From a checkpoint of a small image classifier: activation quick_gelu.
Rows from block 5 of a small image classifier, named by matrix and row number. Rows with one number belong to one neuron. Each number is 500 + 40 x the weight over its row's rms, rounded and kept within 0 to 999. All counts start at 0. Numbers have three digits each. After the name is the row's rms in percent of the matrix's.
After each neuron's rows are labels from the 100 images, of 14976, where the neuron reaches its highest value: "strongest on" is what is common among them. Only what is clearly more common there than usual is listed. The data: Sentinel-2 satellite tiles (TerraMesh). In brackets: how many of the 100.
# fc1: MLP up (model.blocks.5.mlp.fc1.weight, 384x96), inputs 0-47
# fc2: MLP down (model.blocks.5.mlp.fc2.weight, 96x384, transposed), outputs 0-47

fc1.295 104:503496558527535526495505537563514557457535577460508526582535476466476543538595512518576430478506407469428523488491497500464512498452571529481430
fc2.295 095:491549546508494492483433554396451480509572507530474484502456562481519582573457490529532527580434510527437485562494517451476492522493552534491524
strongest on: main land cover: trees (72); clouds (57)

fc1.280 092:511530459432432513463476495550481507420535502513517511484514435468519560500537498521506532577409481506521528480501455564464539413477542532501510
fc2.280 091:481454492442567565586472531484457486579544460474475478549525546503473510585526434557567469558475482528474530438506492522546495459493526542550552
strongest on: crops (86); built area (78); main land cover: crops (62)

fc1.252 108:531488493570520507536470440451488514527499493474513544521456525487451534511538526519461552470489454517577485528448494587527467443549536503492491
fc2.252 117:567499549517442428453529471438505445476565463496462478471555495496471393511499421498462561488470466478478466548561507468490475451511493492479532
strongest on: clouds (45); flooded vegetation (31)

fc1.95 109:496488447451419423541498453488454495475569521527522436537545502518528436536488475522479461488502525514497478547453480470478507581486455503576421
fc2.95 112:482501462512497497503546515544524445484506493523474510427561466494577459516491514535572476488534530437514514519488490442427589489487571462452534
strongest on: trees (97); crops (68); main land cover: crops (42)

fc1.200 092:476502513579489568463429492504514547531540570544471443512465511501478569520516470523551544474533442542454500513465451517454477475500490456450390
fc2.200 105:518493503540464529579562472440544540479530506508455502484423513561439503446500533521505478547543462556459515498502520504464468454497499585476519
strongest on: crops (72); built area (70); main land cover: crops (50)

fc1.283 067:429541454455537509444473468411494504461540569554501457454475553510459498489465457547489546432490564426500512432555551470495569409475467484524475
fc2.283 080:477499531499589544556519485493501532481517465509445468551518384506500489505479579501411533584471525596516529474541498499517462488507508530526545
strongest on: snow or ice (51); main land cover: snow or ice (42)

fc1.12 066:541446534481438493531490484445481537489498511447448509511504549593491529476530452493443497547474493488492555523519450458467484403489462407525506
fc2.12 076:457511480494489606435504513502538458488455450581567448449496490425530493508434481540499481497522470489587517498486459477551493477498567538484479
strongest on: main land cover: water (38)

fc1.268 082:467526540553521473492449508494523513476496521521521501448461476466485565423500449490552503502556501477500548576549429480512514475489450485464517
fc2.268 082:516584529511482520493524514513434555528539579556463512516470527513563461568527609510496512518519512505517400491479541573479447526552477573554485
strongest on: crops (64); main land cover: crops (45)

fc1.37 076:500536400524459573551495453470466532539446485461450440464482510464400492566557497485466457549477547523441555546432482519547474449489504558513464
fc2.37 079:569367483481483547442576557462556470576521519565464482535542527491545426425500496524565510568513471475485494526536531534475491493547516492520505
strongest on: snow or ice (74); main land cover: snow or ice (61)

fc1.7 116:589506532608504509507503550538541419463530497484481564503532546468512388448549450488508530493447482505502548509513460522521457530520575436512577
fc2.7 118:473520454519471539521435575477493433496567514538488498493517415507541545521512452500499587484481544492470514431521502433494480556449450481517372
strongest on: main land cover: water (51); clouds (35)

fc1.181 094:440451509474472580515460536460524521548573514444553458534540536446490522473494451518513505438472501539490473530572466570440498463526445467509526
fc2.181 104:488468480493482490485594495530518524551459496452486490436432454531553428509488537479463538549509538512546497478492536549527483513471534523537407
strongest on: water (99); main land cover: water (96)

fc1.241 125:501572504471561510492481481484561537491532500485533572542516527471460502542494448550433567476471505458475496439492462487495482448525430514572518
fc2.241 096:490499525540483536563514554500484505504515515461547475502468512531477550495528451580527504512519457478449477518436501472445476544544497484466483
strongest on: built area (71); crops (69)

fc1.64 066:541538493467502476515522466535484517548511489549486491467536505482530485545500542465524436414464512424446576502537517479501491480569430584464537
fc2.64 071:505480521515513520484513540549459478530406516478522568477503507575522575428536531519502466543522439538522495503483466476453471504490528444519489
strongest on: crops (86); built area (78); main land cover: crops (58)

fc1.138 113:471462536505535506441475525530538510524559513486495505554533486431494499475492430486468476455513492462514554538485542500527464559549531503478406
fc2.138 124:532528439462551505498468500432486492497450436569524531492505482536509466560450543540466494485482546528503458551483475488539526440489445495574546
strongest on: flooded vegetation (31)

fc1.254 084:504530442533461430542476462500493474459506556443483511442528528608559478423519522440446544496405581514465557525505468503517524495500500504561436
fc2.254 077:442428450550535505452550483524525459518523470552490494470563576441494470535473473557493478482484569431489533557569520586481490594468483451484574
strongest on: main land cover: water (28)

fc1.365 118:455427469515437492536453457522487499493470527539464477535451493439484528567513481584440474499404509493424566510515506411616417425472509464428506
fc2.365 100:534416454457493562521482479521489467499502460575491514519564500497453571443510547532484536538543471516532508516506480485535531525489459517485520
strongest on: built area (78); crops (76); main land cover: crops (44)

fc1.231 106:430441536433404510522557519541457473495527429491493502568512526531490482445580479466500509547520538522462608512541520501498466425526481528447563
fc2.231 113:469509514467508474489446524499494553468553516541549507571541478472481559556398479535450553516497565519551494509500492567520511422552502549537488
strongest on: trees (94); built area (74); crops (67); clouds (52)

fc1.88 125:489533445468426483531450588513498503556519567568500491498555394475427491476507473466504494458548476513572499473560543479493464572500424410543516
fc2.88 139:576497483447548466524534506423500513510423531512444550475581544496501511487503520467503497507535499522425493460468540449494558456493465513532555
strongest on: bare ground (57); main land cover: rangeland (49)

fc1.99 076:485429534470518488523453463510463453504456489490499504461514483433460511515513459484483492500438531418512506455539526533488588538475527465448507
fc2.99 079:547574515478431531528529515494527528440536475454478526516451535591496522478556588503509452504468466551507496569504504490503509459453538534468503
strongest on: main land cover: trees (53)

fc1.330 097:494450517560525446561533468516519524467479512582530482575499477532455502515508451530502480472552483454479499474477572520505467477452471488494430
fc2.330 088:466553459461533548490482541462487515524488445425480533425508446484433489518533464479539513470475539513462480534528539490476472524459546485507499
strongest on: water (76); main land cover: water (56); clouds (34)

fc1.220 115:532454418513573570568484535549509481471489462504509499540461493418511524521514462504490527595514526531476510523573439529460540533466406537536431
fc2.220 104:568462521534505418510480502472498536583505435505531554481472507608501508431417477512486483464510517472442448512385560421530534439504504506486537
strongest on: flooded vegetation (43); main land cover: flooded vegetation (28)

fc1.253 068:465515537518451509438470519578452526513521507476470514575504498436428420492534587516530526490485442567537513478509520452475526507505528594421569
fc2.253 074:486556484466486537534500491470484446502458483547547499480539482524485513505456364476491509461451519436471537517500496498418492515450533441528482
strongest on: main land cover: rangeland (72)

fc1.209 105:479538462505460498484497479430561526474527498522482436509533549525436505484506461566536476469510472418509495456536517476574466500499549519474523
fc2.209 126:406532557531480497469532493472505459464479530543548534482500486584494468493491544495475592522429429591436551470491573536529495378481490515487486
strongest on: main land cover: rangeland (59)

fc1.232 115:462463489443545492589459507597535492512503489462440525483488480483458525451498453531434574429533522504494517523489537494454507507476434495533510
fc2.232 118:529454493571526447485533441519534532533545509447443501514476469445478514487469512498461462514468552486491488508461522517551526486419463587523519
strongest on: flooded vegetation (42); main land cover: flooded vegetation (32)

fc1.307 073:449526516448478448552494492512454448505563528542484499500562448575489536460490541492483464498551529468513583546540532505537475544528480552462516
fc2.307 069:544505498547521480508502529469471543485488532489449545503479545482519557465518484523534553525496537473453514518488476484461541517415485461506550
strongest on: crops (79); built area (78); main land cover: crops (50)

fc1.92 072:495480489468481475428432444477477492467525511424442470544555538490521509531477436538513520488465467498503551537500415470608508512558570502538473
fc2.92 084:558483569492478539501549512503491444510447433532493490457459459545521488513568526499516533465461496489519514480511526472516484551444459505547500
strongest on: main land cover: trees (41); main land cover: water (31)

fc1.48 129:415498512541473479537527523518469489437462564553570507509526493472504510541462455567451571490522552546524474508471435397481562449517574483502496
fc2.48 147:483479437492540451488485534451467525450471472553502503478507468568563465476543452489487524509539528474482509478567579576465531503528503492461468
strongest on: trees (88); water (69); main land cover: trees (42); flooded vegetation (36)

fc1.57 121:517460539526501464472529493473454522542536472495508543482462453493492503517557529457506484509470559474546499570508529488497440472474502500454552
fc2.57 137:527496492479546475451543435429489594400509454509469555467600565478513510448489533492542484532559418446480445487505539557397494574508536545512481
strongest on: trees (99); main land cover: trees (95)

fc1.376 110:500561508618470461442556503526527475474528487487495447556510506543505496474504532519563556433493514494544491501497580431490514502484436532577458
fc2.376 091:523483464498503514545494470593577492526444493491427548489499494491513499444567425489456486504482523519537451493472518455511569535525507434500478
strongest on: crops (72); built area (63); main land cover: crops (51)

fc1.275 108:521491483486541532542456531494502488573492515520496510520494561430547478463501467458466488548525505486454471495532414469532540530530446544523508
fc2.275 103:492423397581532508548488497527502470537437480484466599554572511452523539470538492492487472499494507520453451468455524555499555523455499519465456
strongest on: flooded vegetation (33)

fc1.23 093:501552587501515503527527528486518450479519496490506512542463486568467504533535507473444484546464496498428515487426560457545472553433462502485501
fc2.23 118:518468488478542469503485514515485483518447522451524435467495538509514558500451496545439530458534522513490457518591481560476468478525582552488533
strongest on: crops (81); built area (79)

fc1.87 130:488531502519550445491511559480615509475515526568506461548481521452449473477525480537421489551456507455543528479538560511474587441536430512533544
fc2.87 113:525521517498489466549491549479437465497587489471485493499455501542456535523500496475577533473541483595491446538508465444524529506496585566472420
strongest on: main land cover: trees (42)

fc1.225 122:417536488494506443518513536503504465477587523510547502495458509463558579471509472436548539485528431515519443481465571520475495509516533466485517
fc2.225 104:524524557474485520492421526506477447501506463472495476517496564550456516481487509495491385529485577553525565555535492527510463501560498452423484
strongest on: main land cover: rangeland (56)

fc1.235 152:474518560475524516537472495541451491487456526471525461498535467564545541467524484483524579466515525473534525466507485542517489443522462498523473
fc2.235 114:486458507500454483516498520484518472530535500497467538516478527562456474556458486469533476504485449526469512502450453441596579510497507537350513
strongest on: bare ground (72); main land cover: bare ground (53)

fc1.350 077:409467503458511529515568536534466517526530472444506472473518461540567521419569437453500594472513463447469567475441534434493540508468540525497483
fc2.350 065:546586589436597559501383545493520534524503547520496551544528545478422486538492526497475455551508533486474467465550457508527436504485520482585527
strongest on: water (68); main land cover: water (45)

fc1.335 113:510526546499511504437458465538499485480512433538568487500497455445517548433434489492490512509412524483466526543429540516402465499507449481503460
fc2.335 100:486503460486488464491546490527516478517570516556521520486590520470472505527485512514463583506553481457517434481494476468580459479529528498457426
strongest on: built area (79); crops (73); main land cover: crops (44)

fc1.74 113:496489492539540501537438451521502516479490489410531490491519505513506485510489544448502521479458457450511487486505497485492491533515464508474384
fc2.74 132:560439554530469537432493418434529483508489464532460590493535480466545502502503559539453407514539456508472472464556549458472546451498465503509552
strongest on: trees (91); main land cover: trees (44)

fc1.230 115:531495472493477440548480495456491478485517494503475439455556475525457550505565530508410501499437472419524528470484494471458438491464501380540515
fc2.230 124:492490530512499511517514513487512505484508454486485478421492520507496418497490573498499536483530402499494428566445549505511602407510491549582563
strongest on: snow or ice (96); main land cover: snow or ice (74)

fc1.357 076:561489528533501473448432549456517546460519505512471467545442499582527508627552561498517555525521508495498476502497483464471531518487476432542478
fc2.357 083:452518457424513545559511461495483415505445526522554515456531501511449523402534495521481470564512544479488527563477556520477518477539596502514508
strongest on: snow or ice (62)

fc1.175 095:510479541569565487457449498522564518421576528518505485522503427489525460535524452508523489488487526525499547507503471526447451419509525480489546
fc2.175 117:526516499462474545441516460529434577533470460473504488487508495519504563440494566540454451503545569481507473510496526496568494472484463479493471
strongest on: clouds (67); main land cover: trees (48)

fc1.286 098:408493509533450471460439434502554555498475486469576427514529466538581486458511480498505546444428537498482509466542474488484520478494510454576471
fc2.286 123:486515479487574489439528478477463529497516500530533504460472489498461452511473486501489497446477514570567482527542470542471453594493589533544491
strongest on: water (99); main land cover: water (49); flooded vegetation (31)

fc1.187 115:465460521558402555516472498436538515502464511478472554478445452542496440484486506489521490536416534494544485444512507503475542450505495523487524
fc2.187 117:466533489465530521494507479525513500485540517484494525527478540507473548497536459509476487453570532464477452551460477481451483459489506485571497
strongest on: main land cover: rangeland (43)

fc1.289 107:502539489541509456514530547480455496553536484487513508517497509506527576518446511495449502457432579496434499447473426479554484549502403596506440
fc2.289 094:496530445552522574511479545457507468472484557558536484488516558509551476436440495510464518445481585553483497551450531555463468497476533409438514
strongest on: water (67); flooded vegetation (27)

fc1.177 100:449487535463445550461549415595516444495534524525513530500521447544497498474489544474567529469467577473498505501528477439492466559514507444577523
fc2.177 108:491461462499506469494513502438506480466500450494462500506533580428430495471493493499474541493452481451623537516599513523555468570457516494432491
strongest on: main land cover: water (47)