{"model": "image classifier", "dataset": "Sentinel-2 satellite tiles (TerraMesh)", "train_examples": 36250, "image_size": 32, "crop_scale_min": 1, "horizontal_flip": true, "translate": 0.12, "color_jitter": 0.2, "targets": ["main land cover"], "num_classes": 9, "arch": "convformer", "norm": "layernorm", "norm_position": "post", "activation": "quick_gelu", "mlp_ratio": 4, "parallel_block": false, "inner_norm": false, "drop_path": 0.05, "patch_size": [2, 2], "depths": [2, 5, 2], "widths": [48, 96, 192], "kernel_size": 7, "mixing": "cutmix", "label_smoothing": 0.2, "loss": "cross_entropy", "head_dropout": 0.1, "init": "xavier_uniform", "residual_init": "none", "optimizer": "muon", "muon_scale": "match_rms_adamw", "lr": 0.0015, "momentum": 0.95, "nesterov": true, "orthogonalizer": "newton_schulz_5", "adamw_lr_other_params": 0.0025, "grad_clip": 1.0, "adaptive_grad_clip": 0.05, "ema_decay": 0.99, "steps": 17600, "batch_size": 128, "epochs": 62.1, "lr_schedule": "cosine", "final_lr_fraction": 0, "warmup_steps": 1760, "weight_decay": 0.09, "adamw_weight_decay_other_params": 0.05}
Rows from block 2 of a small image classifier, named by matrix and row number. Rows with one number belong to one neuron. Each number is 128 + 24 x the weight over its row's rms, rounded and kept within 0 to 255. All counts start at 0. Numbers have three digits each.
After each neuron's rows are labels from the 100 images, of 14976, where the neuron reaches its highest value: "responds to" is what is common among them. Only what is clearly more common there than usual is listed. The data: Sentinel-2 satellite tiles (TerraMesh). In brackets: how many of the 100.
# fc1: MLP up (model.blocks.2.mlp.fc1.weight, 384x96), inputs 0-47
# fc2: MLP down (model.blocks.2.mlp.fc2.weight, 96x384, transposed), outputs 0-47

fc1.30:115137124148139134105111082129120144092139163134140174117139110151125111111163126132164119093099122095128156113140131094131109122141132092116125
fc2.30:169106135137114190135164171124152131158127098112134138116150153108126135133158137127129129106080102126112137083139123156100116096139161116107144
responds to: water (79); main land cover: water (36)

fc1.214:130155124152111115060108122179121098151176115110086106143101132139088073150143120131136131126125124147090134098107174100132115131150157136158158
fc2.214:115128129076107096135097114105146162088113135093139136152143119103140111141156113110100129155115153100141115139121130158128150124156087190155142
responds to: built area (78); crops (75)

fc1.287:076139116159184178128111135125153140141142140156166126142143139118116098105143115136111124138107104107160083123106121148110138109123085134181156
fc2.287:172119120127144136117155124141121098140155119106129103152141142139114169125178124181079155114148123114114167096131106111112140143152109157112108
responds to: trees (90); crops (69); built area (64); main land cover: crops (43)

fc1.53:111128094119109128122129109131129172159107121135136122113111139087084164156099164123122157137125122160127108152142087131114172121121157089095165
fc2.53:180091120116136168128113143148121118083173134127104097115162109130141156138127127139087133091110135170141107126104092109126109122148139131147136
responds to: water (69); flooded vegetation (31); main land cover: water (27)

fc1.206:084162159107129120120148133148115169171147119088146153105152088128075080113146119125143089137114128096106116123088132153128135132098156143134117
fc2.206:148125104152082139125128160143125132116124148104142091139120174091164152073125154155166185132146121142090124151143124140129131117104100154121170
responds to: water (70); flooded vegetation (27)

fc1.232:129149168153126126102097116213106105145126091166130127151124131144151131119123146078130130113143134124138139142112137125119123142135120128095110
fc2.232:124131169124110111138144114107136147140150112108137155085106146104141154124124120132104135116150160112127112136118137151137114133129045156140160
responds to: built area (66); main land cover: trees (40)

fc1.272:131103133125148129121112121161126128145104108114142162147067125138091142149119112088117143114172111151150097146115134144110167126085101130154093
fc2.272:109131139123104105136135131069129190177159152113115126120141110120145121094150131128135118131106111131141128095152154108144086138123114132110176
responds to: main land cover: trees (42); clouds (41)

fc1.136:129153123133107097116112113169132144112128179125123139096120119126104116116077133117132136097140106133185090150107133138119101087175123101097102
fc2.136:128159135156132135107152127105158117175095117119118106142164129121131132146136118135084120134156128087147125140089128129132135180115105144110136
responds to: main land cover: crops (44)

fc1.236:084139126184160129175092136115120103121144119102114124114177156128106110128153099127129124126081120145124070109170126164136108146083163114153105
fc2.236:180108145096131094117115115146093158158142147132121172120092094131135165160127152143117095119157142107129137165125131099144150082167107151133126
responds to: trees (88); main land cover: trees (59)

fc1.340:137113092118134132097122101147167062112099097099128096138115129143133123134159080114177130112107147134118134153086105133128145129149133151093135
fc2.340:137121096138087132117101102132139162074149110132154135144165148120112142071147125177144110152159136176149139095130135110105147125158113136094163
responds to: clouds (41)

fc1.383:133107111120126105127110095143109144109130090127182084134137098151057096178143127120109164102120132121108135152145140102137110129083147152158123
fc2.383:152090132137085181110105142191126134103144126146076147110113116108158108127107111138082118125092126123125137186089136141080120105155128148131156
responds to: flooded vegetation (31)

fc1.110:135111108169120108122130088157135161124137106127083147119120108118128134141198118126166144137108170127129117154170081111146147119104109147143120
fc2.110:136140140108126155130104123124126127121152150084125101123138130090103130177092115160147131119120140128090071096120173141127137098113119132095110
responds to: crops (66); main land cover: crops (49)

fc1.113:108164118140139131138085105130130133132126126129154151196148125091123119094143109099134113178089077124127096116158102168099099105121132142125128
fc2.113:162090139116145092144136199135112119161137121172107112092138165131143162134106137142152129080159184122142166151122169095138166130127141142112108
responds to: main land cover: trees (50)

fc1.43:071119122154117114153107084117095179096108116147121153142082142119108122139156136149161086117127148136106125114173152150149140111127095130138136
fc2.43:150110139118126109119107138142145105156114111171133122156117124120149097155166087167122178081112099099135148127085126160170136179163136107082112
responds to: main land cover: crops (41)

fc1.149:129132143111117111108128077169117104099149126169104110067133124154117139118111165109117097117140162127135151112117089112112099124120135095130118
fc2.149:130149135113132107118187173084106134098122104125151139185145143138134168192147134130127135139149095136123107116119167147121090143146142163090131
responds to: water (97); main land cover: water (95)

fc1.20:112119180125085145161069121135163158108099121121114137110129124087121128111138116132124097126133130081140139185099074096121127129136105091144128
fc2.20:163115094128150136087144122154118057148115087135132122162128140166124143124135169112154182151103081135109141094122153147120117142107105155147136
responds to: built area (62)

fc1.289:153112118126165118127123106140125148152110120133138137129114152116113123155137062123112137125141156143130130116081142147076139144085121151106067
fc2.289:129132107123118099102118123120149132143139168146132141165147110131139163132145118115191110128089129139147099098171154073152124149135116096142174
responds to: main land cover: rangeland (41)

fc1.284:139114107113132100150122131123087113133157165109142121120167095130146152148153123098107156159116139101102149155110103150131093148141148100129122
fc2.284:092150159110112160146158108167088174143107112130136139138129154205115161090135165146182131105118158149131137119149137107125121135140151113152115
responds to: main land cover: water (27)

fc1.225:140139144174103114102155187170078079091126135139141145101139137136142124119140138095158168072142118126125116095127108113104151102128157156135144
fc2.225:085106181078156130161107113087112131102153096091120143164167130114133123152149193138116124144093115165175130163146138133113119130128156114134127
responds to: water (66)

fc1.23:150169118131105131108149141116134108136118121109132141118141106150178132160162103106140145113107126096127096128081108109115079070118149149125139
fc2.23:116127172119139122125135110133081111134147153140118125135137128131072160093115106117178120158187170143180132122176121110131184146084158126124114
responds to: water (67); flooded vegetation (34)

fc1.31:129152115174100132119115163104155146159090174123162156091098148111145152147113112079140117116090141114133110132121140099118110118140179132107114
fc2.31:121111149108105141161124121137056138136148151129112090167127082163106098115138116127125146146166113159147100119137088105185165162088154129149105
responds to: crops (74); built area (63); main land cover: crops (51)

fc1.106:113137114129149160185120178150120159133161131126126103111133119168103092117081123115106161112156146126148145132148147146135148165085116128117137
fc2.106:133112122124112108103132083103139125143133157100110158087170091103139152120144152120143118175131115149128172138123115126134116135189102128136104
responds to: built area (62)

fc1.1:129135171144076087153110150088112097167101117128105146122118115143106144165135125114127123128139154120145129167121105130163141128129134119107091
fc2.1:143179136175150143117145150119093109155149118105144147097138174108116129128187130143144097166108131163133120126111108127127130124148116101131150
responds to: clouds (37)

fc1.199:118139087136139170148147141094104125147130115097136168120132114177149115148158087101136144122144083125106137102090081093131115114140141132136136
fc2.199:160160153110103128099107118128172191117164138104152082174137119126124131146115136109150153114152180141132131158124153120157117119112149096110127
responds to: water (67); main land cover: water (46)

fc1.355:100139116125125099111170110135122136142141141068135137154127153128124104123101144122128125132116153110186138133125123123087124156097117140137123
fc2.355:161112162136121134146113144172118150123123128162074142150129150095064148119135114103110139091120088178093127107150082154128166129152165105117089
responds to: crops (75); built area (67); main land cover: crops (52); flooded vegetation (26)

fc1.48:137134120137133145102164147095114126169201137116113128118094099065133111135111156125109108153133137103102127142117151103079130120112135136120128
fc2.48:110123136155135119101117093143212098100099118162133123154115131124101087169130130159132135082089108161121116116086112114167121128128142130135097
responds to: main land cover: crops (49)

fc1.70:133102093107145161110099163142157128102170110144097169107123137136095129144145128104138131136151129107101120144165123142148139183124147113157094
fc2.70:144122149114158111110140143129129164142138140085114138146084130105090107142112121111112125104112138115143107147122113119101150156151163144130123
responds to: clouds (45); main land cover: water (34)

fc1.54:178107169112117114138118156125103112117124110140108129153140122093107103152143137070062144129159124144080124114146129132085146099126134141126119
fc2.54:124122119188118089117119093110113153133171145139137130101151180111128139091121141176169095145129118131121122149122139120144137135136128142062124
responds to: trees (91); clouds (51); main land cover: trees (45)

fc1.128:169142138131133124120114131097129105113072123116159129106116130120127132181164102132126162080122123130137113097136155083097131107096119140149115
fc2.128:135103113131104165108108088139120165132135139125119128108166107129089121114102150167127108162126133134105137142116121165160109136125160090082161
responds to: main land cover: snow or ice (33)

fc1.93:131110136149144131144135191073117068148145091161142131145116158146103145132128125096167118109133159118146118098130088115070134128122096159140123
fc2.93:156101126124109138166118105128147176105132147131116100118151113081149126107147160173121115120115070126104137148148119138124067088165115122165138
responds to: snow or ice (91); main land cover: snow or ice (85)

fc1.179:114130105133147144129073154100152072105123094110102130129099117114116155154120115102131122127158146126137102111114123165144147130178120173107143
fc2.179:120146156152148156092166142123093156152148088135158157154134125110137116098120105163125107138103102118167152105187093122115156094156124173148139
responds to: snow or ice (66); main land cover: snow or ice (59)

fc1.321:106115120117114123148149116108123107136160131178101150120149125098092151162117121120076154102150147191094112118159129127134115111138095134099146
fc2.321:142123102166126153158093156116075107142087135108163138125140110093100129091126113122138149146147111113114134094105123134110168197156121113157102
responds to: main land cover: crops (44)

fc1.379:117128076140114098129135115141169115156135151050134142157132151135134183120123167140136113116089126113157141131139101130115140124102143091125110
fc2.379:154132145131147122120127129158141128132127154149112099127119091089124126143126119137092099087143144174105130130122071137160141122135137157139128
responds to: flooded vegetation (41)

fc1.364:101162139179099102139106124167148098116124148173116110127091141168098164113108126119114183147084151090119123141147161143114110111162119118125127
fc2.364:118123166132156120134114155130103146142122121129120124129149117127148131174139086125082112105141120162104125134094105131114118145149119067144135
responds to: built area (65)

fc1.245:141170084144121118106125139092184115115158138108131150096121143144119111099141155118185154153142140081114127163141158157123108130105160170109123
fc2.245:121129175113128131128105137121119145152089174149133153138135087121105139130107118145150122161124094141154088128124138126074146108128112130124116
responds to: main land cover: water (50); main land cover: snow or ice (33)

fc1.255:096113096085118123139094136133145130163102161164103113104123089119109148138137159099129091113136135128108126171106131133176136145140109178107136
fc2.255:165132099152123181134115141177115076180150122135123105151166149148102146136134117167101131128143150142102122082151120119142137138129136114134120
responds to: crops (77); main land cover: crops (68)

fc1.76:124096126142110147147138144156104127110145134157171157157138109166149110154152111123146119102158111111130134165142142160094093129088130082150132
fc2.76:123068093127137116121113104109115108142132110165107143092135094163177091144075130133115098101137163099130139137075143131102141178123148140138152
responds to: main land cover: water (48)

fc1.234:114174109109116137155117177129106121101122156154164091158165139146096126141106078143092145116145097149121118154130121111098155126167107107102145
fc2.234:181125145136155116131136149101105121112104153086112151126096146136146161112146170118154145141119139102110108140094159106141160141097109152073143
responds to: main land cover: rangeland (44)

fc1.69:145123107111141147165133167165098134134124142128110158139150152154065116119118200126094128090137167120125145108144140147140109143109168126126139
fc2.69:152117168134120139114125084113128166075175147151145160100140125113169137084121088147117110144115104129136125123115110143130117131115130168140150
responds to: clouds (37)

fc1.381:123162162160141132156182139135094085094107108142122132089108097155140113100132096120132158101126145118137117114139179121124126133142121170162125
fc2.381:119137110090139113118074124139115135124175173131115116145133099114116131134161140154128117121117123125167128175079087133182101162104189089126126
responds to: built area (62); main land cover: crops (44); flooded vegetation (29)

fc1.333:117125074095102118135139167131137153123154102145152150089116151143115144146124102139154150136115119133126128185125110089133157115131131150145097
fc2.333:090116137136116131149090132111089146083158191111089120124126120112172159131123141151139125127119162111129100136094120110159124115123130136126198
responds to: clouds (50)